config.yaml
input: "log_mel"
vocab_size: 8027
decoder_width: 192
warmup_steps: 140
Rows from block 5 of the text decoder, named by matrix and row number. Rows with one number belong to one attention dimension. Each number is 500 + 25 x the weight over its row's rms, rounded and kept within 0 to 999. All counts start at 0. Numbers have three digits each. After the name is the row's rms in percent of the matrix's.
# v: attention value (decoder.blocks.5.attn.v.weight, 192x192), inputs 0-95
# proj: attention output (decoder.blocks.5.attn.proj.weight, 192x192, transposed), outputs 0-95
v.37 097:462504501500513471517528475535508538535520472458509502493487519517526500487485494506517466487442535471451443509486492526506516501518552475507513528478467498463510526507499488479517507510527473504498514525531468516525520455473507475498497467483466552492506467519534484492494518480507491502
proj.37 096:572514479501480553499470512488493475512486495493482494477480463468533495513484521469488534552488473477524492513527511504523456510479485479496470476516491477517498502515507517471497525499485501501477531461514509543507490494433521497525524487502490507459548493498492529489532496481484513507
v.38 094:494523500501510455494494463486505488523508484464510492492468532488500564459456509490453539526525516548564466482538535526504499486522513460514514491477478474480457502532484517458525532509475494504498513498483483527484490494491476516490446510471500506514495487533514515507509523533491527518
proj.38 094:537537472498514534504475527506502467487477498516554501508501485483485442499492527492507463514486493473541543502459450526511523529505507546516512545539494482481486506494484545471453511515482524493492500515475489489494518502507510481493518530518497513492527502459434516492481500523498501501
v.39 101:472510490531525497536514547550488505532499467479522500507500525511524454507509494469570481517465478486461483514459527512489471503499505498523502505478484460523502473482495491535529522514491494491497490493483508566511474431466517508455523491469500477481506525472521482486495493445460523501
proj.39 103:488484491506499526463510467517419502501534503494512480496536483499509509484500517493473477494500497527521457545536516522532470492452497484549463440486492535488509540471473504465518480497482507501487543516539503540493512484462492516537505502527529513496545474499487520469550553544505527541
v.40 100:520480493484506515514473477519507545477507517484501551481449526486514488522484484483496508529463536473527517505527474491484479508498519500487516516489497500486459525544534544471527503538483484511488543476491494522476448519541500511532461481489456539468453512506507547474523527481501452473
proj.40 100:536535452526546500526516535509478471507503503487467483488499509478507453534493511515488516508526479507485502510486508515485486472481464528514508525538578494483513489495509522466460546482503489477503505476484533515478502483481507504501472509500472471511507503454479513536485522521507491482
v.41 096:510494519501538472524496508499539531508525475501492470499451509509554509478494508494515501521480533487487491506477540489440542478514553521500471523479474478486509497532483491432519540518524472531490483530521502494487515494483488492487461502503460507482489465521517490500499500472521518500
proj.41 100:517514503521483546479497527449497474466495501510463479506496482460508483506490528490453546540515495494532465522505499539538498518474535497481510471535498498496502510481494539513498498504496533477479517498485497543522515497488520491512524488472506504483479505468476519488513493485463508481
v.42 094:487501487508479479491504467477488515480489519479488546488489546483482487499495492513499467518484514476530453524517486553523490492543498482478523485492530528519486558455509466515480489519480479478541506494533471502525519468503505512473474506490504543504489503507523472531491522543468456471
proj.42 096:545511467504486513491482507511486509518493471490530532463490477504548486493451486459524497505480458501490517483510473478506510514502483463488492546503516491493500490516507499438507504500525505533502539497519493475465493469489535499507504510560477510487543462486503526488511499465554497522
v.43 101:509525493483540484512516547523501456568495478446467522519519469473556512490517513481477499453498490559456461510483497505503514521525478498505513498520494516492560510487489483551529494500454492511471515552507510489537573467498536505473504490497529459482520511499491500476446519493518528514
proj.43 103:465504501478495520477444497480490493533432488534518471516507473513467526460520523483520483508468486513466499555475519521499505513471487498518481479495473492507482503496470483487535470512541492511511500506481519504460492506463480474534519504496517532490496538489520492501496501511479515488
v.44 098:513495505508525574497493455541528499485531488458547494507475518519487521514487485518506544511506522462533530472487523493499504508451520503516465528511482494453489466534549485485509498521477486462470532493521494530487441512523469434553481483513450485464451487491539551488534503398529519517
proj.44 098:528538463512521481535530529507510490522481539520471446478491462504488493526498486500471542499529497491513501498510478515438462496501476520516490470520550515471507503461547518525429515496492514524485460475455529501539517506483481492496506500445476483506486535449481534509474534544517504484
v.45 095:486481496515466535492517502501503515487518506534517526473488536532492476502482529522515484496492512439502499563513477501490531537492542496479504512486486514448447553513526459519500505500510454467545509490500519483504496489518549528506519503504454524514448483500486483482554507478442484479
proj.45 096:529500502503504460500481511494499522516545482460467476444544512470552518533471460490471534547521499502489496496508512488488482478504518467496534519488551481511509485468516535523502464500483524514449523509482553474488476517540465497509511467482484468497507468512516554506509552463521505495
v.46 101:474505541479504528464493485511487473477531486532547578491488484541494511488534481538515514508505499450508478504469502528511494524496504502516466553495518517472503503486518483556456496512479523485542478472551504465495527464446502488547472525508512499508523491518494527505433490497491502492
proj.46 102:544495509503517496533472478514516506512495500553478489449510508504487479492469510439504494462478465489492510463525479464471510509496507460495510536496484517514521513503537481466523481490532507583487474500510511492523489476521513467499495485539485511520483509506538495493524500492517491515
v.47 106:472500486530476507510532492540502520490563478518525525488468515535533463486523507538467482469483529467445494487469493501487475535469520584477520507465526467492467523531490511531492498496522495478513505509536533479496506482489525483506537521478469497540486499502468498514526472464458504516
proj.47 104:529471544494505521495459510488512498482548494517451465494552496467513517531549542507519511484517506471497492509541502469546486485459522467508507474467494477521510504488487506490504490515457524503457522515528523520509508516505509536532525474536508520493500502547501500550511528488486542515
v.48 111:492513519476543530457516507474493471499466521470506507486554526516491485502482497505491470492524467472492454536474482505518496496490501456523471525504455541456504530486542473518469494510488498434510517467524495478516511487476495480542512486534500533522504460517509518532500493446503493523
proj.48 110:519481473471485435498471463506494509541506485509530503468461486488506537507477450418511556518467502521488542483516501490437460510537463498498507494483494505517507485499557476474489491481514508529514469469496508505537474506478510498484504514494506504511530496501542519445482542507500456541
v.49 093:492510496517534511541519529511448477549477480460504530500515539516457490494483490481506473480486495525523485492520513487516496478507500525524509482509468510513515479449513481509531462505464516448512514505486525579518480516480508511432521450508505502500499507454517467503546520494501497509
proj.49 096:495513485468483511470475479524486513551481532462536503509471487511510522473520464490499486530491464488525473559512503526531467496492466509558448441492482552512494514510456508493453502501493463495504514514499497512467473498495479543502520520496512494486521503468503543458482511542505517517
v.50 091:516492476512466490520523520481470532506464543520492476474488468493497463537532509507550443513466487479470522537502470506515514494563500504470551489505503512491483556475492514475455469487526501531493496517497461474536512469532497521474489459505542552496495508492490437488504478541471466495
proj.50 092:499458515505489508483506491475509528494545463444488534498492505534514500498480487511500526465499486507445490452496535474510465483469494446455488527486497486533514497522505477497531519495507476488530527456549488490481495496511506521509527492537457480489522464496542512488515496461521515488
v.51 097:463520499499521502483506546515475483545482475494507526512503538513498470508498497505537479542533499465534486504458525496516504466445565502510504546496477515490440515439492471514513520550509469464523533449541491506504499453472497490486497483501485522492465469531498536504480524473477507517
proj.51 100:490474519539483497481485447515480525541534505497506497474493491476531507474481466468504540514480497507505501497511490501505457510481510462534518481472516521556518536455497500473472489454467515539484513520524546550499487505505504520535511513499504488463547471460544494466533582504513468540
v.52 089:485500501473476494490479489496520503482537492507501470484472502492460533468476499527483490514527559503490512502505531474483541477480563531487479531513510490474459488495484519495487493476525478504490506482534532469514517542525464475477487523559458500507476442517463528519517523497553525505
proj.52 090:506509543512485486497491486473559490508510489505442496512476529486525509520509470517484547519497493458535496474486471474536476490516515493490536489475491497530506499533508517558505501488452525494479512534445503489525510542537492496515518482452501487496492542482547496520513497450492506473
v.53 095:463508474505489474520524516476483523545497457471506520471518514485487457524511505513542464494444518467515440518471492503527508496514501536487500519481490484490468531483485504460512508518525518439518509501523512534540566457486497463458499458512517558492515484473519473533477499495454469511
proj.53 096:497457510501488531466478485513501496527480513486498536472441485485532505471506489460503520516493468497475488507539488489520439518470482468504482490503464516521499496510489506446493510494499505502484556480546483514507482478487531541504562500543495498485574491465521542461512508479517512534
v.54 092:462497529498526487524507535468493468503523475540460509481530521522526463461465523501497465504509493484530470551499511485498520507521519527515502522490472488487478489491467449490519519497522493492538457500508533478545543497473492525479519523499494509524512463527485448513462482514501486463
proj.54 093:495497529492452500477482460466508525493506475524510521467478525451502512469484498433487511501479488482475487515505498486504518519514535466475520512486477473541545499523476513512540436499511502491475547544512487483473488499517517494527493476499520466481515499510556538469513499457515501514
v.55 079:470526497507510510490482532530469503485460516458500533494485501481467455542500488487491494521536492537484517441493504482543467510460501504502503472534454507511481485512515544526544475550477486507524535476475501547456458523514529528528514473488459492540492563500491529471508510483509495541
proj.55 083:486475463510509467515514473531475502524509520485542471507505508510480499501518481519533495507473524488508517543520494518503489470510479542538487504439528526514496524467508489496493547452473461491498472504515502545486497502468488534513470533503533510494525449500529469520471526516516490516
v.56 105:498505535484526521531508528496522494476479512511489498515472499508536489501511493488517469469525518506434500482483503500483480428517489457534504472483482466530536531489487512554516529494520471514461510510482429442475501468496479469487492522498471498496525501540513529505451497438494523540
proj.56 105:517496487514507478500478505487476471431538475520480477539539506505499521529491548514514527510506516504534509510501560510487493485513523459507506438490480469516472519482492466515538508507482495498495456505534528561574536489449494460512468512490505532495470487528481453479521515495468473505
v.57 095:475499457505529509520528509524436483481482489508533531497524511479486468502505506489455485506545493547492493476520527510521488506498426474542524491504499463564509456483489506530523495520494540504536477493489471485493466530492492517487514483468495471563555546518507472518503503504484504530
proj.57 096:495488502479507456480483470528471500478513528491554493492520525534476497505559529506553492463474511486497497515483481500507495505492492468532452517485470521481505516546487461519490515511477469510528481503565505502472479512475508521522440502522543492489508469517509472482474501549526488516
v.58 086:500513493508500511496520498495475470497513536500490527497517498492523472513520520518431500492507468507486518484494454502540439531490440488509497453524497490535508487525507508538520461513457510532489507517480524501511503492505549501516555490480501483562511576481505498463514442510507491548
proj.58 089:509483459469521488523507506520479507499494491497559463503542484517471526518533506477549477482480536503454530533516516509479549488525497497502483523458495490490508499497523492488502525504507473485507441471535468476474504506452496556506457529518514520512492471529501486537441508528509492517
v.59 103:516489495528523515552521533559503561505497490463510515508527485520477472512513505463513481493490498491496485471484516480493477527528516543512494519484506538566547455507492532490511497501490521528483491521503501530459486519497487500515532498457505497517527539473483477498482509490507479485
proj.59 104:469491534487482527473517454492470489513504521516488484483472499509483491481527517506490497447502495488476455533564483537516468458436474506497449488508520546478515507507513471507488498495545515520523520487512494554470477494464534519502498487505544497513488527495517500509496484541487519502
v.60 101:505498493526502469469507475481529521502546489515505508505444517463541522489518481537523544502475522496539542546524510525499456515461517519494511484488522424504503480486476462509502518479491528502487458506520505522498466511537471466480486539464535496471467497494536494533516498508485487451
proj.60 100:508524498527509554539532526509484486495487503528462490528515478520507474522514558531509487453529478540502488477472505459510549519477495496539495501515511453463530514486479548475481499538508499478493550539486515487494577476479560494522485482504464513493495506490468526535500508530509512490
v.61 104:513524520508526458439490523510521467506521471501486481521515494515554492482493510479464528480499473506511449508462497495468519524479506504482494515506493533478482524518503497469506527470524500505490508503528536469548557482465525515520528528476530515497513478511455520474469462535499515533
proj.61 100:481463506484480543506480523478511520493475499545526507499513465425479487479501500460508480520484530485503539497507485507512546517508517538452542542509507474532515471445498488463517446509511521498483508502504453485493504494496532509479548505542502529493495499529478486538487493462488512492
v.62 096:520487521502515504549520530477543493535489500500445452495493476483545505473491503485518497480489520517486523518518477484494497455527515478523516480529497510468533497478475461500540504475507501502488487529466478457516538533539521477449505521498502481481492496534523479505493508485519516497
proj.62 097:461542502495473490500489485444502503504457483514493494528489511534486539501501518508502514498511500516480497525459539513479499513513496479490500463497482449518497506520479512544516474532499498487482506534481509500504529498478482468521473489426494485491477533484517495490509488487488466475
v.63 094:462523470507511510451505445488453479462514497506538513484532534512470521526500489530468490517509473474490490479487524511527513509466456511478477520470502489520450489489522504483465485544489505491531490463520512509503476500495466517530506440551472518536525517475518527520548494504494463498
proj.63 098:560460501488510448509517511550502502523498525465526518474474494476515490506536470485525550537478503506512526471524472449507485528508485491524475532492475528480503500527521505480476552464484476479517487460512500482506461528528512553475506513526491485491534466507516512487460522532498495530
v.64 086:518494493502526547458528468500517515476486492487546502474516486513495542504538506505510483538509509481477516488528482500493518545517473508479477506472480520458497515469502480473478456447457492474529467523499494520499520497471517498567517502538487453516491515474504492532516501453489520538
proj.64 090:530506491516520479500510483478468512509495496521529490483551452489539497459525476494488471483506488484474462486468512494492499518513529535505533433526497469465472488556573475511494553511518467505467518469500501505515511495496514476503492515506524505501475523522483465522523518474462514474
v.65 087:503496504498488471474537452523463537478473512483553525494503540527486534467513514492483517512494504549481512478524531538493482485530510462556475516526504474459538523497455512511497488451518521533462466543483472466519503525456504478522501514534510474523560531504527534459505505481496503521
proj.65 091:498513457522518461546480507481465467540520457498506489474533469510541486472565541492510471502498512482491494499460509514505495536529485527520507456497487514474490479555512507495487500508462470466491490492517486475540482487518523482522545480499494493514502493501496475489553496476505480457
v.66 091:487509524499534524528553503497494502489463507505517471498542493494477472493514514509510514513489524499536522513478536528467485464474462520515508505465508506489544490480498451470534539500517488476478506488501446476549465518475519514467484457504500474506523518493557442487529526462502514512
proj.66 090:465519463508522488474523524482471483528496516501500516492548523498463487526466503498514507495495544494513490505492494502546512518515516498469491498525489475496507449490467523483559476491520492535547484510485476499472490526515498475465534531565480512463559522505524531505506508474476481473
v.67 083:520537480501491474520518509494492530470503501523478506489523495494495479549477528496478501503492466467510512500479498506509505538546446529502499502535468485489484478529513531518495502512500501543505479488504506543529535494495493529454476471487548510521472515488511431484507504526522489454
proj.67 086:486479507483553501493530521520514488468490539541513502527468534493496495481448533447500489503447467515477504530550491512536503452493525488497490523495547535519517501474480544501486479515504484490528468480509460495477484445490484470509520531545482523468521492468549510486445483498512496558
v.68 093:505490509476501546562494512481520509510452496497513413505498510487531509473509510509511480494492493534477532485487476470481498486509511541494508475488509491511496507487552526509494485473511509475455506475490567513492494497480465528490545447540519523475511522493545489534548497458527498530
proj.68 095:469487499525467468454484522531519478466476497508484540530563518464453498503487500491502498518515519500447511451486492469522509501555487483480495536510469500510503478512499455490511536483501496530484484433461481507532513515531540463518525493504534496491468531481503471495479559553476499499
v.69 088:520513488491501483476524506494550418503508491447498531473463521521528515480565517499485543515517476536515482506507504526507487501461480539496460520522496491500504487492516480521492470474483471506501499482540475512557471522465506513496538477472496465479491465485502550463518527482490487516
proj.69 090:514489499540532464510544527510421487500487463539494515517532454516528538505500526522507513469479472492517505481507492474491528484496506489491515523468536481490464470512480498525441514493513505548523520521490500493473542505493526503539451461480497511518517504472483498494481541435499476497
v.70 080:484492493511516497567531475445474500467454513527510505496524514466472513501479444518436435543496531480489528499500551510473536500507451505485527487470526477494489525483477521533507495492497572498511488507469501492481476515492528499503472474531492501493540518516545450491505511519475481524
proj.70 084:473517539497499520489478441466499483515563444526532526443493496473526508474513474472551478495495503524475468517497507504492504538488477519497551476502461504510567485521562499508555498503484473471493500447490490522509478465493475484502528512540541463545504504501502551492521465495547521492
v.71 089:485482481451519498511511486533537507522481507526527524521499493505507468552450474545458508509518510496475463516501534495496497501528486482469473532466475515467504478540525498494535518470556510518510511484457465441518484498515500458518534492519484474546520474541489515521504508483538569498
proj.71 091:480532538464515514494529508478450552502485515491489500470519472529505467495528504489512502446521505484481470498517500505494496558458491518520530497492516486535524515494544501537524438544530510478484504539524525485506459510484497451500487489483486501499488513536499490514512567477534458421
v.72 084:520504512458494465454470524521553522480505535501480483452561530508505502488534506525509518497489517503498513517492453501490476471496463498510485495497448511529543509491546474494486494497460491470489527547468475568444508503507509498534509533481482491513528525505506505492458456520522507477
proj.72 085:475527499475490502492499508460469473442456482453507582516514473485525526474537490490487478486515502473541472495533506521499494521519549529520496467506472490483469498504556515528469525504530487527504543500489503491526497530491540481504494549455511491532486504470518459504524458491491512458
v.73 084:495473472529542481479530488480531536492493493522491519524468505493492479507451468494534517525527536535496468501520516468536490492447475516506496520529529501558513513465522496520494486451515541541514483457464503497483463528516530484507540475516491514517490515504488510506510481511524453512
proj.73 087:461568552464506511527456474510476473471493514490496535514500515473514498500524483492503473541497453510478537481520494473459507526480513486481524524496460463486497522499476497530456516465519514526486463511504496513487513466506492523487499505513499472533555488476495522506508535466515517500
v.74 087:543504481464514516532542501469512492487463481496524506566459456524485532475513472508505512510501518499471491489472515480514486478510521511502519473514531482524504477498499489545486512521501526488437513494469459484504475500446508510481522459549528483516507499506541514470529478471492498509
proj.74 088:486507519524515474508466486544540502486524475520502514494533476472495489492509475487502490495529498502491502496532494476491524525509489510472474492485464521545490490518506482490454434495500500503508492479521519499466457512530547493464508461497496509463510526490486513451519537485482469487
v.75 087:473480577480516502559477487525493534476505489527483483450543526501484447509468514528528456510490529506510542470497505515487513459477489552499498500500500477503531539506539502536538508497504499524484514541479526496506487475498525491459517471472486530499493546508497478405493529490566509488
proj.75 086:490510479497465499503493538481441448482474545485486519512500513499485498482535490508505492514476514532521494492485478507478502559490500455497489472525510511502495524500509528507551534463483512488509434502513430457544498531488448486491525518551519472545517481494509525529532491502535527447
v.76 092:504502467553484481493513506517474506493530513515519519483488514479470505510516493471507521499490489494453510509515530516494536502527513520463503529519500466472492495528484491502511509493468495470578459518541506527499483460520513479496474546480516538563495487476455460471437477547477521474
proj.76 093:477490503473494546513508514483481512497517497503546481492486510524477497529462515509500551502483508460530473536517493496476458519494503480534494445491523505491499526497495490483539495487482521446538528539552517509514503494492441491532483507514479486454487454545518487511515472472522568533
v.77 089:513505448468473493528531519519497478510464468490478522484517482496460492529502512487460514513522496518478493513558488506484480506520462513545539470537513468504532479490486515515516509457509519487478501515441457480489487532497522531514510480432460446513496458518482534528533470461464510491
proj.77 093:511510528493550438500503471526464512485475476501514516459528456511542494478523478548509480492546457522500487484476527474528503524459491476488482503479485508497482512514519526479476483534511528558532488486519498529482548479519541449486472502527506486493513505506536469481505517520509427436
v.78 087:476491478529502527527524501475459498477479543537520490500497517499489524525493489503496503499514488528515486523466494468503507513516440529454510498515508492492523548470471541529513508431480517504553496481548552477486490524481478507515481508513488510536494512486470515547523523533487483521
proj.78 091:461528510478497492518478497474493442525488473493514508523549494507510484512505475544529472534489472517474517472492505500472497497510491467516511510470521506425508486524502495483535516465542496512461500485469483508498508452539479491483512485546515467561505463523527523520493551482497526499
v.79 089:551482468463480456509540497477528486469501481505492521501516520502486539443500443518462537500527504526486489504481505499501476475472494497517485531503501507492539504494485480493542511560487548545472487531493499471489486535559522490494494550521499478533530479529530530502508517521488509487
proj.79 089:482509490484534514520502466483498468516490464472521526448524466514523520483531485505524512470544533471474501519537546490466522522505477534504516480535486518508491474490503509496456526515495510500477520510526494486497489511482520481490497478477481499512502480489471467500510488464499459478
v.80 089:536485487472499509532524511482493513497474549488527519515490501514468514496494496529458534486521516514518472483482498490509487508497478469509477482508513471531510497512494525511541498537529561558469526485452486484521480530502492533492488525521494496493520488515511484475492499455537481512
proj.80 089:461500558507478495485486488527509464507502480486498528481492492478553514482467543465524450485514516496501527467478506491521524524519529511520504531500515520485508481508499485474466463492484474516463471490480482492472482523538522511496516490516528519547527486489495520474476499514511495492
v.81 110:486509506473513449511462502511461515525471490518470470475489513510532465539469488506528485490466514487447512520489452511521499488469550538507491520519495516527486486516560513506496479511556507497497545503497546533496530505514528510476532485483505511529471526550500525475502431517571520468
proj.81 109:521505531494507467501459508520502518465463549489481491533465476464506495466505514494473480548532459547490534519552494495492484537475507476528527492517477525494501515482522527516477547490521497482511474494492462453547525485500512530532466506485515475523516457445510443524483490522549484491
v.82 090:501497518522524522474465514479482561500502462505525469489496516506478500521484528487538541483503517503468497516504489516523495484512490524494522496487514554467507502448551475478456491542533531460518532465495530558496500497523464452474448495509480495510485534506450507496545488467499485467
proj.82 091:482506465487467494491483513527511504483508573464513506516473472539484495499489491504482488524504511482469565483526513517466520498498509505487505477487441517477483514505520497507511570491518474512474479457519478486486517503561488508520526566513518488477467511483546496511520472499494502497
v.83 098:474504533493485524512490531516488540480522467492510506529485511489489488523458506486480482498532501464493469492456532521463518503513513486488510482521483480490469497501453549470529528466483489481500488490465464471477493518463466498529506522462530462527514470485495500551468496513491533509
proj.83 100:527538493476437517486500490538547481537508518501509488487498514503501504525453497504493513486501532479484498496483478491527467506495478486490468468501470522523500507510479498486529446507513528487512520507550554518480450480508515479492501486532495538503479518541528499441501464490465500481
v.84 093:541497473465488444537530505468488455479471503475490452533499492492505508466526481482515522514540486519485493477482504492477492517510529512506516490502513500544472491523490522478510506495467525578485496519479484478522518515478484566504514511531509472537474506520547477474486501497502501493
proj.84 095:510499523492521487496457485519544463507482471533480492546551509473503520476445495471494468530510449499469508513512512469492502497497530532520482502528538533500497488493479524502466483518542503504493448520450510496484503490473525524499527476531499502489541483511504481497476493504506479529
v.85 080:521491490438527497506511498529479504487496507520513490492520468520479541461500493450488474545493512507515506496514497483498516474497467514500472491506528531497499462512477504476530504444493529530489486502503506446553516496474488493515505477522470537519489515521489502475522528491541517480
proj.85 083:509509483505492495536500512480450534506515469499479498524492494492504496489522496514504446531496502499474510495489503498486518487494509494493521487505518466485511508489534508509514503505549475489463493516472464461528533494497479544490500508555543486509504504544492499549535489487488499466
v.86 094:471491526538527527478469470503512499519540491494508541479525496505498481500512534529528527476465527461486499515523477532529521497544511485496491493502482480449473475475497445495515496528514499459524500500521499493487509439549489460503451531467472522496510471493487512470450506514477505503
proj.86 095:515482454537511530498526508481475522510525516488499451454449463546534503533540500509480541469512529503554482499466506521484512507465503492529519504502511488483499518469536497513523532477456492499504513487537486505494499535497474513515481483479491498488471481528470525526505482508515539485
v.87 086:527516471456485492507512491496488512497453505468474514469514509482489503475448473496478519525491509516482497501495527546441500462500514514514496495496486463463506540491490527525509505530487520495506525545468506478514494445509498489536486513520456493473503480563537503481518461498505533514
proj.87 090:474515481497574508494505503522489474479505470523480522475484504471518499509522513477523488522469511526466499501516505519528514507470498498487509465491486541513527503520563532494521534486521499498500452479475502440529507466496511486491522484492511496576483491501479491504521455510552525464
v.88 083:499518467526495499479527500473485488479512530493515474520491525522526493495526537517534520453491515496523509513447522520516490486525466525510542507491458482560516484479494503514500499491531478495509512481495475523485535503494453498420496485521546498484541529498544483490461486514501464485
proj.88 083:475492499511489499496481522506544480506502486520454535538496512490513537532493523455498556502492502488576472488531481529501505461529517494492493547497486511485503476478508517517489477494482475502517512455508524536483437479505524485515521484492485498474501518483538524506466532456479538491
v.89 096:496503470506476497427460515465503502502510512499514480504493485505521496517551531540515522516519511479469516529484491520516483528499485514522501546494475549517490492446530480517455479477530497523499509509533470530453534518519514484479483523488531440514506494518472533485448488510520463471
proj.89 097:528473502465529482527470464493501519486478526537497488528479451484549515498522496474496519494474443492533490516545509516493475502486516513526549488496468494479484501523573506520442530511507510495486532483456494477504518468487551515540454525471516511526516507448532468528501499447518491493
v.90 094:507507514481506505480487471517516526495501497516519525507462504528506473532467465480522487482501465513487502504465490487531468521504524482535530523504482519540523508495545477522436506499490497498528500473491517537524525491482469487465533530512543497526510516510472523527503469518545508475
proj.90 092:494502526515471495502461529523524530488471544481487494538501529504466495453476501491453510524519495501512510472536507495461481498512512517472450453489501541488493538517467520490445466502542480493497496505554526489496454486515509517506502485489503523471480519460537488508510571482461505480
v.91 085:466502441482501486437480487494463522494511530502503506481517521471486455511520530516485485485505508495522507492505501569507480474504498509537498510494474517504503486463526492515469463503515504511502481464507486509496520496516508485470478495515490476543509493515534490513464484524480482512
proj.91 088:512477476521571490506492509453521522503511525539473499502472480493522520501546544473502483519470469511517494525510489504545504482481501531484505502505523496459550495494527529494477511515494499508533505521478459513512490454469507507511484488497470508490510508467548533557469488517532523478
v.92 088:536460495487517465507459515484525511491457446491500532548479498505490536492496496487514553479516512497505495492515491501492454455508546470524510442517535511464487474502473450462508496491539527521464498490443499462498464468475502551514522510517497499503481439479518507521524508453483505514
proj.92 091:485520504519468534461465479510528497511510499490470482493487526480483482513486515502481461511537519515481546474471551457540548523467500510486488531482514485510515519490491483469483454520504482538524489507516515545499491520527489517477480450512520536470506529517451506458498509541475468469
v.93 089:512488456499518502474515485502531477500488473516508468523534488467453537442511445480483503539510528539457492518525502470494537517531480491486516551496544529493525476535520475472505500487477539504497480526500509467513493492530516436517486491529507495504492476531486500481528507486503525484
proj.93 093:511491502473511539522513499487443547491503458479535524428506534528472506506518500488509508504476495434451473500508539498472487522497469542510490469518459454513497524525540487503498519534525506465474526498500516490512498515472508478526519530480504491464499531532503503531539525486470464493
v.94 092:523502477484510467551530518542490545467489472520527482473500540448467506494520499461452475497463460502529530492525474510467509491503490516480468483511506487477542474492537493464560502456476520489466450515502512483514483508479506484525477509475517478522471491501494457521494516493512539475
proj.94 092:515482511504476506450500520486464494516470501500520515468477510525472509468469513506488483541503554473467485507480501472501485512510460510469521488496525492468508507494503509468527525551510520481544515485544457499560498468522473489517487493554530522464474522496497451483533502493467438475
v.95 083:455497505528492567464502516471500497520547498495496501566475445492496507497501538504512531480545483492503489482462493492511524498514496503517496541518526531477508450486525489495465484554509454510487492498559500515510486468516477446464479477471515470521478495487493522489519496486488503517
proj.95 086:532464439501531508509511494527532522511538568533499468528499521513494501559492510509482526468472480466497501520525472510487502496510507508513479499488478456509471524492471465506484485450482524482537532510513521471464525551472504494489474512512442533470538549501529505489486488477492520527
v.96 105:512491529507476511545508516537500529572497478507491524484487512507445494495468523469489489491481547530539509498509510490498506517502473511507519481532501487479518499504485526561535516506527519475494471538488526514478471519450525483432506516477502439480526492471465440485506514489517528510
proj.96 106:483509503445507502440494475461500476509495510510511495502461530523474527510485531531423484514505472466479455447511485504510478509487556533507548513512487470504538513515488481498512480482449501519478527492506512524515524484534487483489467513516506537484484520455494436497507536513539458478
v.97 114:531494492494511506532489490504525538551484488482475566493511496506515497465460501521518517487473524510531460511525475496519516499565443527502507498499513497451517497537493468490506518512456506488513501506511479501503540463494535498492512528490520528488485476506508493495477506499461484489
proj.97 111:473475536489508517454498483523462521512525527532522534489477504483464530515539497500484464516511484460485513447508476551494464484518493484452502531511499516497498536513529496526485463495528494518498499493483554506500470460541491490491457518483497489481492494517478495524513488492540478513
v.98 113:548486557477473511538482530488496509521490497543497531497448517535452534500526501475484518508525538501535489496496512496508469497472504475509514521521493533469531472483498502514499515506474501497514470458495507522451448502421454502470488534458473483515533480520484521506493489486535520498
proj.98 110:491474488431548527480513514482515475522538481533533467494504498523481529509440543502442505476506476484503485461534472488503493484483515510474498505513501486473539498492526469495531490483531515550468514485548482510521546442512505479496485473459523530495500522466488487500479512555513464473
v.99 084:493516468501529484504506501523483484504520513437506559462509539499473504492488541481517504504495447495525481500511495481511484532487480534495482523511537482521477468469498474546509490506486518462508472527504553557542509528494514536458457481479525499479513526460537458504464508547530494497
proj.99 087:507521515462489476511527475500484487519486562504518501508503496512505482481526478526492524533446525493486439453524518474479542512518493519534500524512494489492542500544500481499511506495471474457537513488475523469488489469500475546522480535570485494489473500477493510502514514469514440494
v.100 121:483490502501495478456471508481476515549467495512504504502511459524478503530501499468525518529522466450525515508495490485566499505517513482503512497502475559459506528489514488446496459496538517497518520500494482516530506506458467522532519512495501539518519498505432511494464494531509480472
proj.100 117:481503490464536533547492514501498501500547547470494476502512482538525533489452515453506501501482493505505509508510467485499482466505497505481479477525533482503517470449528504483524497501476492513497497438507514493511519451473506455480494494524436459487495525474501560496506500489559492524
v.101 105:513517502505498521528509509520542475526496488493511477538477520428487482501495522479511549509496552576512495479514564509520500462478462534511544474520496472515500465494501536517526485478490498481508497457459507545485477503471469460437475487489528454476520450491497493521499502472493502518
proj.101 102:472500473507514520456532499501507525513473451529488534462470453493513505507503520519437494461535477460525481456478481522488486536558497487556498492487509518472510495504487483508493493464522495561478537546523529481529505500504497487482503496505499523508503505496476470462435528521510501527
v.102 119:494497544488468504470501515463482509526494476484476502527494471532466504508520489485521492453463512505484481524484464526546465500482547472521545471520498505494506551425494523520474507478545498467489524524498479474478533513456484502527531514482472541479525484522541553545498485498489485494
proj.102 112:492505458491515507506489509497496505517539528484499455502494506539497574545459534461505509480517507504503525535535512469470459530492447523490473496493478494531509520481495580469520511503450516519474523492514482527505539497458518487490521468483487526503530535523532526453524524530504462485
v.103 108:458520469510521493443498463523471482453511502475518485472537515479441529496483488445491505516555477496524532488513540535497499487477442488537531511511522515529510483522521504483464474469520537479519498493460501497547451534515479506488516496491505460519522514491488524488483532516497485516
proj.103 107:560556501454489508565479512510519481470512493512503483487487506523521458474473502516516523502477526489535505497492511469465514488521512523499513516488549484457487468478529438509525501479496466475492519489488527456488517451494500502485529511567473464515503521473463506499490492507528501500
v.104 119:500517477511477507503524532511541428480511504477466517482469521478522455500512521435521490504493497531569485500511482495490532494448516496484530534518519470504425474514476504514506512517502481481520511458511557532520494510523526525509492488487506509498430496506506503480528490552507520533
proj.104 115:472556468503504529508463475499505456498473488521504488520471459455482487479498470515504509497509531532477474481454516504501536518508471534553482496525522503509554534544530493526463508502478497506483487530513483472517471489548450538488520540503490528493494504504513471486519521461480484480